Weights of a small encoder-decoder audio transcriber.
Model: 25.5M parameters, mfcc input, encoder arch wavenet, encoder depths [9], decoder layers 8, decoder activation gelu.
Training: adamw at rate 0.0013, 15500 steps, batches of 64.
Data: trained on read English sentences (LibriTTS-R), 15625 training examples.
Rows from block 4 of the text decoder, named by matrix and row number. Rows with one number belong to one attention dimension. Each number is 128 + 24 x the weight over its row's rms, rounded and kept within 0 to 255. All counts start at 0. After the name is the row's rms in percent of the matrix's.
# q: attention query (decoder.blocks.4.attn.q.weight, 320x320), inputs 214-319
# k: attention key (decoder.blocks.4.attn.k.weight, 320x320), inputs 214-319
q.43 105 [109 122  69 117 125 105 126 153 114  85 137 111 168 118 115 148  91 104 124 108 130 180 103 108 128  90  98 116 130 164 159 179  91 106 167 121 137  88 152 107  95 129  86 111 173 126  93 147 129 121 132 142 193 111 110 136 131 163 116 146 126  90 140 131 132 146 119 185 138 128 149 124 145 109 152 159  94 158 107 135 107  74 126  72 132 123 119 110 152 133 171 138 150 152 118 108  95 151 146 124 129 135 123 108 132 158]
q.44 107 [144 111 108 134 107 157  60 138 113 149 149 135 125 149 112 127 174 129 143 115 108  72 120  78 106 109  75 112 118 127 138 126 158  85 100 136 150 141 131 140 135 125 133 178 108 109 136 132 127 120 112 145 144 124 162 134 142 117 144 133 130 108 121 139 149 120 100 144 149  97 119 159 148 140 147 146 110 132 140 135 117 111 149 170 149 133 129 126 147 107 115 114 168 131  89 102 135 108 137 103 107 165 136 157 136 159]
q.45 093 [109 107 101 145 132 112  88 108 125  98 128 120 126 154 136 129 129 112 107 123 138 153 133 121 145 110 121 114  90 177 167 179 138 127 137 104 132 151 124 146 139 158 142 143 158 104 113 122 107 127 130 158 108 116  76 112 139 124 150 146 148  57 124 113 135 133 124 175 162 148 150 161  76 133 104 136 111 101 122 153  97  74 128 104 128 140 175 108 116 157 145 123 158 174 124  99 129 135 130  97 156 123 118 130 160 164]
q.46 101 [130  94 126 147 149 144 111 139 118 111  97 132 121 145  89 121 113 133 165  84 147 115 115 124 135  87 131 149 136 117 138 122 132 152 126 123 147 122 128 126 105 168 136 162  89  86 159 155 120 145  85 130 147 144 107  98 105 127 175 153 143 129 114 126 162 101 122 127  97 116 109 138 134 117 158 188 132 113 131 117 128 126 159 150 150 146 119 120 122  89 112 122 171 145  92 116 120 134 147 147 160 149 143 152 132 106]
q.47 106 [129 129 168 125 138 107 129 110 149  80 118 169 112 125 124 157 149 125 101 135 132 129 121 130 134 146 181 145 121 112 161 112 157 138 170 137  89 118  84 118 192 144 135  95 124  84 164 142 110 150 132  87 102 166 143 110 131 107 113 135 127 133 125 126  99 125 109 166 145 164 145 132  90 154  79 127 169 149 159 120 170 161 136 152 111 101 114 119 116 159 140 115  83  91 101 177 142 126  84 154  83 103 115  95 143 136]
q.48 105 [ 98 155 119 163  96 157 132 171 126 128 130 122 146 128 121 115 129 137 135  58 140 145 160 146 128 123 126 166 168 102 140 157 112 163 148 115 125 132  89 151 121 117 112  86 137 153 133 145 146  99 107 139  80 154 145  80 128 110 153 124 169 129 107 180 105 183 134  90 121 126  94  88 132 126 110 142 147 152  95 139 131 141 122 124  97  99 171  90 123 103 122 128  99 107 103 120 103 129 166 117 152  88 172  91 125 110]
q.49 095 [108 142 127 127 130 151 125 112 128 140 106 125 154 126 116 121 124 117 114 104 132 148 109 125  99 190 108 115  99  77 133  95 145 122  91 116  85 100 152 147 106 142 155 129 103 144 154 114 103  86 114 115 110 153 107 158 180 156 128 154 151 128 156 127 106 125 141 124 148 113 155 122 104 121 106 119 124 145 109 129  91 162 142 107  44 170 122 156 128  95 122 124 128 160 152 129 147 118 164 145 135 123 144 130  89 126]
q.50 104 [123  84 155 136 150 137  74 132 136 115 112 139  92 137 138 143 124 170 161 106 117 107 152 142 115 124 153 120 169 135 117 131 156 124  91 105 132 145  93 118 153 119 129 106 152 142 102 166 102 124 113 136 125 139 100 138 135  93 106 157 116  73 114  96 141 119 137 156 168 123 145 109 130 157 183 126 148 122 102 127  99 162  98 143 158  90 141 113 122  86 159 133  97 104 113 106 111 169 116 150 133  78 128 151 107 132]
q.51 096 [148  80 104 132 135 116 139 162 178  96 183 101 117 144 109 122 123 155 111 163 136 137 130 105 118 122 111 107 120  94 122 108 158  92 115 157 110 135 119 136 137 143 101  99 108 110 129 132  99 148 108 104 150 112 140 113 142 122 108 141 155 118 159 143 164 121 117 135 140 110 160 151  79 142 149  92 130 128 126 127  97 138 124 114 153 106 133  94 139 101 147 156 149 120 126 142 145 112 145 136 123 110 156 126 168 202]
q.52 105 [104  88 119 113 138 139 143 166 154  99 149 118  83 111 172 142  95 132 100  98 154 127 132 133 144 101 106  93 164 112 139 173 122 134 114  87 127  80 128 118 136 162 137 169 134 131 102 113 127 129 129 106 155 130 107 176 142 112 116 103 133 125 100 154 158 110 147 161 159 126 164 142 118  88 116 139 131 109 135 164 113 139 173 128 138 133  87 129 155 105 155 145 122 178 166 119 113 153 120 146 146 147 111 108 129 126]
q.53 097 [171  83 163  91 125 142  98  93 115 148  94 123 143 131 129 133 153 136 139 130 132 117 107 157 137 134 142 135 131 106 115 132  79 143 111 108 115 108  99 149 156 100 154 136 178 142 146  59 128 124  93 170 122 123 110 138  98 115 166 141 112 148 126 141  72  61 140 111 123 162  94 143 174  95 117 118  84 113  86 145 118 132 124 116 108 192 112 137 136 132 101 109 130 121 137 121 106 154 146 138 130 165  89 167 112 105]
q.54 098 [181 134 144 116 137 125 146  90 115 125 111 154 106 132 183 115 186 130 152 121  99 115  93 171 141 139 145 127 160 123 118 109 142 143  95 110 156 143 105 109 122 121 128 134 157 176 161 135 113 117 157 168  86 122 130 116  63 112 171 109 109 173 104 116 136 117 106  97 114  97 110 113 116 128 102 170 131 107 167 134 187 143 125  99 140 108 154 133 123 154 137 126  87  77 146 108 106 123  86 138 116 110 112 181 153 105]
q.55 100 [106 117 136 128 161 151 143 123 109 136 146 107 151 119  98 143  90  95 143 102 156  98 137  81 119 156 122 107 113 113 113 131 101 141 133 142 135 129 170  94  93 145 135 113 138 168 122 136 119 103  99 127 142 159 124 142 174 158  67 122  99 144 118 147 153 116 133 109 108 150  98 130 151 126  92 137 107 104 120 114 132 132 137 136  98 141 135 125 151 101 155 146 104 165 116 129 165 138 139 107 153 153 141  88  92  87]
q.56 097 [ 95 140 132 138 119 114 126 160 103 124 161 117 182 128 138 143 140 137 116  89 103 144 128 120 107 153 128 150  96 157 145 100 141 184 151 116  80 143 122 116 143 120 126 126 104  92 117 141 124 124 110 123 128 132 115 126 149 184 106 109 146  84 145  64 150 171 132 145 138 117 119 166 120 148 163  68 142 164 146 153 137 159 128 176 119 103  93 148 136 114 141 135 116 118  92 115 118 123 117 111 153  98 134 175 121 126]
q.57 099 [156  51  88 110 142 143 125 122 145 126 109 143  86  86 143 137 101 172 112 128  81 123 122 149 132  79 161 138 161  77 100 128 107  90 154  98 167 122 100 120 133 129 134 119 125 111 114 125 151 170 128  94 149 110 130 131 106  59 112 120 107 149 104 107 123 143 129 134 137 119 163 122  73 151 109  92 177  96 112 130 116 152 129  92 142  98 106 112 147 143 171 141 126 103 148 134  93 140 116 147 112 116 144 145 154 172]
k.43 105 [111 151 155 140 131 132 104 136 158 147  79 124 117 122 137  72 136 125 121 131 175 142  97 132 102 167 162 102 136 167 140 125 135 133 128 103 132 118  85 116 123 102 123 135  88 117 127 157 136 117 125 120 146 155 166 136 114 155  96 131 149 139 115 112 144 176 141 100 107  79 104 111 111 136 121 146 114 140 140 148 151 124 119 121 140 137  69 125 158 157 121 127 116  97  94 162 145 136 142 127 132 112  94  75 115 150]
k.44 107 [167 123  91 138 163 172 118 111 134 114  87 141 120  90 118 113 109 107 171 103 128 145 101 108  91 122  99 102 160 159 173 120 119 129 150 132 138 155 105 126  97 103 136 116 119 118 122 156 143 102 141 125 160 145 121  73 150 131 188 124 131 176 148 107  88  90 126 115 147 121  89 108 124 145 102  96  98 101 108 124 135 123 124 131  93 155 131 119 180 168 118 113 150 122 117 169 128 138 128 164 128 159  56 128 130 137]
k.45 095 [117 130 137 117 119 161 117 116 164 103  89 120  86 138 130  69 159  94 167 131 160 156 119 121 121 139 149  99  97 171 148 139 156 149 111 116 180  71 104 120 134 132 106 127 101 109 137 161 104 131 162 119 157  84 136 136 148 167 131 108 139 136 125  97 136 127 136 145 139  88 105 158 104 157  88 150 107 124 153 166 119 147 139 140 136 123 119 138 161 164 159 115 103 148 110 138 144 123 151 102 131 137 100 138 103 163]
k.46 102 [105 137 147  94 176 155 144  88 180 138  73  97 167 114 123 139 140 113 141 101 102 158 164 104  68 139 100 103 149 145 104 121 150  85 114 110 131  92 120 121 103  91 110 165  74 136 162 116 120 112 128  95 149 131 130  86 180 178 125 129 181 124 144 139 117 118 112  97 157 127  96 146 130 118 102 116 123 113 150 117 112  86 143  91 143 132 177 116 136 138 123 116 135 127 103 114 137 142 123  98 127 144 123 134 113 131]
k.47 099 [107 124 145 120 119  89 101 166 108  86 146 129 127 120  80 154 118 152 127 157  89 176 125 137 125 111 153 136 123 127 113 149 103 129 130 139 131 142 152 154 156 162 171 139 116 137  98  95 137 127 130 126 147 121  79 115  77 135 108 136 118 131 136  96 112 100 106 109 115 147 114 105 136 155 103 123 150 123 154 118 141 126  72  70 103 153 174 156 128 148 177 135 143  83 137 130  80  97 137 101 136  95 163 174 159 100]
k.48 104 [136 101  93 114 171 116 153 155 122 117 165 159 118 131 100 127  99 117 126 138 122 133 160 108 139 170  47 126 200 135 148  88 148 113 156 118 130  94 138 126 112 143 154 128 118 148 144 152 141 140 164 133 135 163 120  97 119 151 152 120 138 140 153 134 130 121  88 170 139 180 152 106 121 173 132 105 146 113 107  97 126 101 119  99 169 121 117 108 120 149 128 123 104 169 110 123 115 146 108 129 123 145 125 142 109 112]
k.49 098 [122 117 140 112 151  82 114 131 118 105 119 114 121 106 142 131  99 153 193 134 120 138 142 148 106 153 105 124 145 108 130  50 133 141 137 118 131 134  53 160 123 173 130  68 114  92 146  94 181 170 114 151 135 120 139 147 105 137 137 153  95 115 145  96 128 121  89 100 122 164 174 149 122 115 141 146 128 176 159  93 127 148 107 115 138 128 159 160 146 142 110 122 117  97 112 130  91 118 110 120 128 104 137 133 105 148]
k.50 102 [124 169 160 119 118 111 155 126 141  85 125 132 126 108 155  92 148 163 127  99 104 179 115 119 120 140 167 168 124 171  93 137 114 150 140 149  82 127 126 151 151 125  98 164 162 115 132 147 132 100 136 128 101 106 121 109 140 184 146 121 181 116 135 149 127 142 122 143 149  82  94 106 118 135 129  93 119 129 162 133  86 123 145 116 127 143 139 124 144 125 151 148 149 110  85 126 107 110 126 121 126 137 132 149  92  66]
k.51 095 [157 142 134 164  65 130 110 108 125  95 121 115 168  83 128  92 141  99 160 126  71 144 123 112 124 115 148 154 139 119 137 107 122 152  95 117 113 131 119 169 118 167 158 117  97 106 133 135 148 112 132 131 137 105  98 128 148 161 135 115 134  77 140 154 149 114  96  94  98 149  95 156 135 140 135 154 101 134 130 103 137 123 137 175 126 143 126 134 137 160 121 135 181 110 106 129 119 148 146 150 128 175 112 138 124 119]
k.52 108 [154 147 163 141  93 132 125 133 143 115 120 173 115 132 120 102  96 173 122 124  91 172 115 112 162 108 172 173 142 143 112 132 114 138 123 111 139 130 105 159 104  96  92 167 101  81 130 155 116 173 158 100 138 116  88 110 116 131 151 183 110 124 159 124 118 123 105 107 115 127 157 125 164 137 122  65 130 126 142 114 104 122 101 151 118 104 161 126 109 161 126 123 108  86 100 137 111 142 164 115 136  81 168 172  82  94]
k.53 097 [102 145 143  87 139 136 155 114 113 166 100 151 116 156 107 154 140 144  95 131  99 110 117 119 131 155 133 129 107 122 146 130 122 119  87 128 120  85 107 122 164 141 112 107 140 149 107 121 105  63  88 134 111 140 145 137 122 125 107 143 159 122  82 159 127 160 134 127 126 132 157 140 135  94 144 142 105 144 133 163 167 131  67 115 127 165 115 124 114 109 134 117  95 149 141 122 154 162 111 118 149 116 105 145 110 154]
k.54 100 [123 121 115 105 142 166 110  94 138 145 120  86 127 116 135 138 160 104 126  88 142 112 168  94 146 107 112 144  99 127 123 135 136 131 126 105 117  95 172  96 133 133  54 142 134 161 137 123  98  89 125 103  82 140 159 124 159 123 140  97 136 168 106 152 124 171 157 133 149 152 111  96 122 106 122 160 112  98 142 139 129 131 175 115 153 120 123  99 129 112 128 144 141 146 116 123 158 120 157 162 147 153 119 120 148 146]
k.55 101 [180 111 161 105 139 116 119 172 159 121 149 123 107 130  93 109 100 131 109 124 110 159 129 168 116 106 133 111 132 138 132 129 146 104 125 147 153 160  94 150 149 100 150 169  96 140 105 133 130 168 172 158 135 146 150 108 112 116 134 140 103 142 173 104 129  87 126 144 118 145 157 114 149 106 153 120  97 140 134 151 145  90  74  97 148 133 148  78 127 159 116 123 137  96 141 110  97 146 123  88 167  84 144 187 104 145]
k.56 097 [121 144 157 150 140 106  86 118 102 150  82  96 141 129 161 114 146 128 158 132 144 104 130 160 139 133  98 109 148 122 120 126 146 144 148  94 147 159 100 108 166  90 150 141 172 124 109 131  98 150 110 158 139  79  86 155 108  79 140  74 113 165 119 142 134 114 136 138  92 140 103 143 107 129 103 140 154 128 100  94 131 105 148 122 135 102 154 171 171 133 128 113 120 136 145  93 109 135 112 186 117  99 130 120 157  94]
k.57 101 [109 122 117 131 129 111 127 115 163  98 124 153 169 107 141  94 144 160 139 108 100 143 125  94 159 124 164 146 122 117 103 155 128 165 107 133 144 101 117 109 104 118 107 134 132 130 133 148 118 121 144  88  95 119 138 109 154 172 112 151 165 117 122 156 127 123 123  96 123 126 117 153 157 135 146 121  81 114 153 120 130 109 115 113  97 157 128 122 136 156 150 125 164 153  99 127 168 134 165 153 104 184 121 165  73 105]