From a checkpoint of a small encoder-decoder audio transcriber: trained on read English sentences (LibriTTS-R), 15625 training examples.
Rows from block 3 of the text decoder of a small encoder-decoder audio transcriber, named by matrix and row number. Rows with one number belong to one neuron. Each number is 128 + 32 x the weight over its row's rms, rounded and kept within 0 to 255. All counts start at 0. After the name is the row's rms in percent of the matrix's.
Before each neuron's rows are labels from the 100 texts, of 14976, where the neuron reaches its highest value: "fires on" is the input token at the peak. Only what is clearly more common there than usual is listed. The data: read English sentences (LibriTTS-R). In brackets: how many of the 100.
# fc1: MLP up (decoder.blocks.3.mlp.fc1.weight, 1280x320), inputs 0-106
# fc2: MLP down (decoder.blocks.3.mlp.fc2.weight, 320x1280, transposed), outputs 0-106

fires on: "their" (32); "your" (13)
fc1.285 100 [157 118 134 106 141 151  89 117 120 110  95 123  69 179  67 111 132 178  93 168 130 141 168 131 131 174 141  98 133 101  95 175 111  96 103 127  43  91 139 154 154  42 146 126 101 122 130 133  98 140 171 106  68  80 152 152  93 128 135 115 106 178 144 121 149 124 143 152 133 150  80 136 103 180 113 108  89 159  97 201 186  60  77 138  95 155 107 135  68  99 131  98 175  63 134 102 137 118 129 114 104 136 102 173 172 107 120]
fc2.285 100 [128 150  97 134  78 151 101 121 112 127 163 153  91 151 150 127 120  59  94 159 191 153 145 100 162 116 138 148 134 154 133 130 203 147 142 140 112  86  75 158 132 193 154 170  95 217  70 171 146 124 101  68 103 116 117 143 127 201 143  98 130  69  78 159 139 190 116 122 119 131 152 171 183 152 122 130  90 104 103 133 105 143 120 163 201 142 156 146 111  69 125 173  89 172 148 139 121 145 164 159 114  95 102 146 106 119 135]

fires on: "the" (74)
fc1.214 102 [101 160 114  97 120 147 108 101 186 147  37 145 114 132  59 157 139 130  58 135 135 130 100 192 131  92 131 158 100  80 117 104 134 138 176 112  75 128 137  92 109 149 147 126 117 121 166 101 130 105 151 122  77 108  86 150 166  90 116 138 151 114 116 160  40 155  43 138 124 121 106 111 128 150 173 124 116 150 112 180 109 144 161 135 114 118 104 111 124 171 114 102 145 116 164 118 102 149 128 130 114 149 188 100 126 133  94]
fc2.214 105 [ 94 183 103 127  84 122 114 169 124 123 220 134  75 105 103  89 162 106 121 103 129 102 131 147  87 181 113 159 166 149 148  91 145 130 100 141 177 135 138 130 110 160 106 198  92 133 115 137 133 212 121 139 135 109 125 146 126 148 127 154  71  45 143 148 149 110 139 147 160 179  76  77  83 144 188 141 123 173 161 118 148 146 115 120 111 100 101 104 167 153 116 135  76 112 129 182 112 128 157 149  72 111 115 133 143 145 156]

fires on: "all" (25); "that" (14); "where" (9)
fc1.688 095 [170 158  41 139 139 136  57 104  79 134 119  92  73 177 103 113 155 110 103 135 139  57 169 183 117 135  90 108 123  86 118 144 144 159 139 172 106 136 106 178  98 102 126 178 142 138 160 145 152 125 110 122 138 142 101 107 165 128 168  86  47 155 127  99  88 124 101 169 133 138 157 113  87 193 143 115 112 127 131 127 170  97 136 140 185  89  71 116 101 182 142 133 108 170  94 148 122 159 159 175 149 188 190  87 136 136 165]
fc2.688 092 [109 125 170 135 121  85 122 161 143 132 146 119 156 139 133  96 181 110 136 143  64 124  71 138 178 145 150 135  86 157 109 207 173 178 119 154 109 165 123  84 150 105 134 112 140  90 143 120 164 146 149 168 158 150 152  67  57 127 119 169  99 146  71 162  96 124 183 116  93 143 118 113  98 127  48 166  82 134 124 100 164 109 170 164 154 111 163 152  96 130  88  86 157 155 183 147 120 139 215  53 140 125 150  58  68 113 138]

fires on: "their" (10); "i" (8)
fc1.600 096 [133 101 113 130 127 125 122 166 126 157 101  73  68 152  97  89 145 138 110 145 198 112 158 158  92 161 147 119 120 103 155 118 153 149  96 156 133  98 107 123 172 125 166 147 145 188 166  93 114 137  79 151 133 132 107 167 143 129  92 134 137 180  95 125  85  94  49 131  84 120 109 107 158  80 152 146 151 124 118 135 147 108 147  84 124 123 145 137 120 127 136 152 168 120 165  75 122 141 143 152 116 138 207 108 109 114 113]
fc2.600 097 [145 119 133 181 138  67 185  93 106 143 140 182 161 132  61 125 144 109  97 158 120 102 107 123 125 127 118  64 135 154 152 118 111  67 101 116 135 134 135 166 157 154 190 115 112 145 118 152  78 106 127 124 150  86 179 122 170  97  73 130 101  78 133  92  98 115 117 164 123 123 156 138 134 156 179  85 137 169 147 187  56  81 150 169 139 223 168  78 177 117 152 123 106  87 138 182 139 137  57 140 120  97  73  87  84 156 142]

fires on: "all" (34)
fc1.64 102 [ 94  94 146 108 134 111 104 175 156 108 135 141 113 132 136 111 133 113 174 107 135 123 104  81 100  77 126 136 160 142  98 120  98 160 159 169 117 134 127 199 136 102 157 147 130  84 151 111 113  86 168 149 159 205 156 165 126 125 131 217 165 144 186  92 103 181 130  88 176 126 151 149 107 140 193 135 139 128 118 110 187 108 115 109  99 168 106  86 116  88 112 108 106  79 136  68 126 140 176 121 123 128 139 112 118 138 112]
fc2.64 101 [180 149  96 105 112  90 148 165 133 112 131 166 106 147 163 180 132 128 111  92 146 176 155  99 140  81 123 150 153 118 144 109  89  59 108 115 115 127 143 131 154 179 116 177 107  92 160 176 153 123  29  80  94 202 132 125 116 103 113 196 177 140  96 115 192 134 119 196  87 153 144 156  83 149  73 153 120 161 119 150  98  98 141 123 127 167 138 151  97  84 112 114 120 145 136 151 155 144 100 144 119 126 116 116 118  94 111]

fires on: "the" (51); "that" (14)
fc1.637 108 [ 96 128 144 151 113 218 153 127 165 124 115 148 112 136  91 113 173  80  90 107 105 109 100 212 110 142 132 151 123 100 118 137 135 114 196 110 119 185 140 106 124  92 110 153 121 154 133 169 109  96 112 155 142 120 109 138 120 200 180  75 133 111 129 128 132 135 162 141 126 138 165 155 139 101 156  66 166  98 159 154 139  97 131 181 156 131 131 138 109 127 185 144 123 104 103 134  82 128 137 117 100  95  98 115 114 104 165]
fc2.637 102 [120 165  81  84 144  62 151  96  91 105 106 108  96 151 189 140 140  93 115 117  73 125 183 197  70  77  86 174 141 175 149 188  91 105 151 126  96 146  88 114 109 136  98 132 177 116 135 133 137 173 127 148 176 126 157 123 116 132  84 129 167 157 103 119 119 189 147 177 101  85 163 197 170 174 133 128 124 166  99 127 156 149  85 144 102 110  77 139 113 114 153  63 153 107 102 150 149  99 112  93 193 104 132 125 158 140 113]

fires on: "all" (25); "and" (12)
fc1.111 101 [133 105 111  69 140  98  78 132 147 200 164 117 101 133  93  79 212 177 100 196 126 119  79 135  95 166 201  44 132  78 138 138 177 133 130 158 102 166  98 131  88 163 157 121 112 173 142 124 147 150 148 169 142  56 150 102 135  57 110 140 112 141 203 142 137  89  90  96 128 149 180  98 134 163 108 146 144  63 177 115 127  98  82 201 109 165 176 115 112 169 174  87 140 122 107  54 145 122 152  88 105 129 100 131 101 107 124]
fc2.111 101 [125 194 138 162  93 154 153  83 142 128 142  92 121  78 120  53 130 161 149 129 124 121 137 109 113 112 125  95  94 157 136 172 101  61 109 146 118  97 178 108 171 150 159 133  82 165 158 166 136 117 130 186 162 140 119 113  89 124 123 188 171 117  92 102 174 131 184 123 101  93 144 115 153 147 140  77 122 133 126 114 152 130  98 129 101 166 109 228 124 130 138 137 108 162 149 107  92 116  63 123 121 142 163  94 146 187  95]

fires on: "all" (18); "away" (12); "up" (8); "it" (7)
fc1.352 102 [155 131 182  63 182 180 158 121 135 159 168  95 169 104 141 127 156 125 138 190 113 134 161  95 131  92 208 117 141 197 116 120 201 153 113 143 133 184 172 133 117 165 128 118 109  79 126 160 162 111 195 185 169 117 116 139 138 174  71  89 115 115 168 134 158 118 124  79 136 165 141  94 158 143 114 130 145  84  96 147 119  59 130 107  91  94 153 117 135 190 128  92 161 136 122 139  90 197 165 170 170 130 116  78  80  93 108]
fc2.352 102 [139  53 139 189 145 139 191 167  98 138 120 134  95 119 123 121 153 156 167  51  91 185 156 170 118  50 119 146 104  89 127 140 145 153  83 151 126 174  77 173 148 138 118 166 144 109 128 115 153 156 131 113 140 108 172 123 137 145 114 133 110 139  89 100  75 128 101 127 130 120  97 134 131  81  77  81 113 126 158 130 177 168 181  94 119 180  93 131 129 133 143 142 103 140 171 121 112 126 165 159 107  34 146 160  99 123  57]

fires on: "their" (26); "most" (18); "an" (10)
fc1.208 100 [169 109 108  78 115 157 119 134 122 102  98  67 147 163  94  94 197 134 103 152  95  84  94 117  85 136 115 140  87 151  51 120  96 196 138 168  92  98 127  96 113  99 158 107 115 159 101 122 104 100  82 140 121 100 128  81 141  87  90 140 118  88 145 136 142 128 103 132 154 141 165 146 155 160 118 145 140 104 140 167 179 104  49 124 112 187 115  57 112 179 125 119 180 119 154 155 166 168 108 126  91 154 158 170 105 134 148]
fc2.208 101 [148 145  67 137 123  52 137 133 137 160 100 118 110 143  95 143 195 111 110 160 107 103 141 153 161  84 116 184 119  89 111 153 214 126 104 161  67 102 135  92 125 148 120 125 142 174 160  80 156 126 108 140 103 161  83 109 116 117 145 144 186 178 153 141 158  89 169  95 165 130 144 140 189 102 145 134 138 106 146 101 100 126 113 146 134 141 165 132 101 148 112 158 110 117 184 143 127 167 107 110 139  83 190 133 180  92 154]

fires on: "all" (61); "of" (8)
fc1.114 100 [106 104  29 144 164 159  96 120 193  83 130  94 147 138 159  81 137 137  86 156 114  60 130 121 135 137 126 113  96  87  64 171 122 146 146 122 118  83  75 139 127  97 138 144  69 152 114 145 163 156 122 160 121 128 128 121 180 100 201 113 114 125 138 144 171 162 131  89 137 159 117 131 121 142 121 140 134 100 145 144 106 111  90 141 132 151 116 123 109 160  75 128 114 117 128  92 134 114 159 126 105 128 112 108 126 133 130]
fc2.114 095 [169 143 122 122  57  90  77 142 164  97 155  88  92  98 160  85 124 125  55 120 122 107 110 115 123 122 123 219 128 120 108 135 114  97  81 174  98 127 129 110 151  82 126 152 124 129  77 133 158 153 105 201  78 112  85 113 148  81  89  96 125 125 107 145 113 133 156 183 169 156 123 187  97 161 114 122 154  75  81  82 140 122 193 129  96 131 117 140  99  95  65 105 128 149 110 155 141 181 110 120 164 113 109  92 112 107 140]

fires on: "the" (13); "an" (12)
fc1.262 098 [ 98 209 158 103  99 148 165 129 140 141 155 153 131  87  69 106 136 129 106  99 150 171 100 102 126 132 109 147 120  88 132  98 161 147 154 214 137 111 150 123  62  70 174 141 106 141 159 106 126 123  87 116 131 125  90  71 137  99 135 133 168 111 151 143 135  97  76 141 131 136 145 165 199 211 127 108 143  70 125 135 138 177 142 139 140 104 155 121 174 145 146  89 135 176 130 136  91 158 110 149 184 156 143 153  31 114 147]
fc2.262 095 [168 140 131 179  89 145 200 116 147 102 137 170 151 139 105 137 134 118 141 130 179 119 130 112 135 150 168 118 158 128 148 122 212 140 171 123  58 124 145  12  95 178 147 142 135 105 182 160 123 170 157 107 164  85 116 180 132 131  81 170 136 108 144 196 165 104 167  89 105 164 108  94  94 138 153 132 148  78 120 174 116 102 117 164 122 130 167 133 123 166 128  98 148  92 152 106 111 119 133 161 143 150  93 112 172 217 108]

fires on: "all" (11); "to" (11); "great" (10)
fc1.483 100 [150 106 146 152 153 134 134 151 121 159 123 122 124 140 149 101 142 109 133 187 111  94 114  86 105 165 176  29 155 114  98 123 117 115 111 104  87 138 117 203 125  67 122  91  96 156 144 129 134 107 124 121  76  74 127 138 123 199 107 171 118 135 165 141 118 110 179 155  96 121 143  61  91 192  79 124 118 126 188 157 128  25  82 156 118 164 120 107 143 165 118 108 103  75 124 124 202 100 148 120 133 181  98 109 125  98 117]
fc2.483 099 [145 125  98 110 130 107 121 111 150 112 145 112  83 116 208 101 123 147  94 130 107 143 174 175 188 119 137  93  90 138 102 102 142 146 119 164 192  81  83 112 117  91 109  75  90 195 122 140 123 117 107 123 120 130 115 124 151 101 145 166 126 121 121  88 121 149 132 112 141 144 200 136  97 152  94 130 132 102 168  72 134 151 153 155 121  42  97 182 116 171 119 129 119 165 114  61 122 135 186 116 146 100 105 129 178  96 150]

fires on: "the" (76); "said" (12)
fc1.632 096 [148  88  83 170 146 140  41  98 106 168 130 114  69 110  71 122 149 152  61 181 135 142 158 187  97 161 167 109 108 142 140 154 191 158 129 109 133  72 148 128  39 111 135 163 124 124 138 118 131 151 103 147 131  42  76 126 142 124 133  90 186 121 109 122  95  92  83 134 140  93 141 138 103 147  97 123  80 110 116 144 138 166 169 131  72 146 115 131 124 168 170 117 137  81 138  76 185  81  69 131  97  77 116  91 118 115 130]
fc2.632 099 [130 128 156 122  68 148 174  95 132 150 140 155  98 123 154 133 149 145 151 126  48 157 104 118 117  64  96 133 136 126  79 180 135 114 168 152 131 107 143 110 148 171  54  89 111 119 109  74 115  66 131 128 171 130 122 101 100 190 115  80 151  56 110 172  78 126 119 128 163 151  77 103  81 150  95 103  79 158 157 151 126 142 208 136 136 133  79 166  67 136 124  95 134 123 183 204  89 128 164 110 186 141 156 131 126 122 107]

fires on: "the" (66); "a" (28)
fc1.556 095 [ 98 148  63 124 136 195 131 149 144 159 105 109 204  94  87 153 123  73 110 172 117 121  96 199 145 118 153 174 141 134  73 103 144 149 171 139  68 145 135  96 139  55 137 104 158  89 145 138  93  91  61 120  89  70 127 100 171  98 122  71 126 169 105 145 110 140 136 110 135 142 129 210 141 100 157  78 152  97 103 159 107 145 160 159 154 121 165  85 119 160 217 139  56  98 139 131 108 150 175 161 165 124 128 165 107 116 200]
fc2.556 095 [173 115  84 107  70  95 137 164 161  86 119 128 143 110 133 140 142 154 102  77 145 112 106 113 120  85 114  90 115 185 140 163 128 125 112 129  80  82 197 142 131 106  61 150 143 173 157 142 101 106 149 113 143 118 183 155  95 170 157 146 126 219  18 148 173 113  74 161  96 114 123  79  72 135 145  92 116 123 139 113 139  76 111 143 115 112 110 118 116 125 143 105 149 133 136 181  93  96 121  93 177 105  74  79 124 170  82]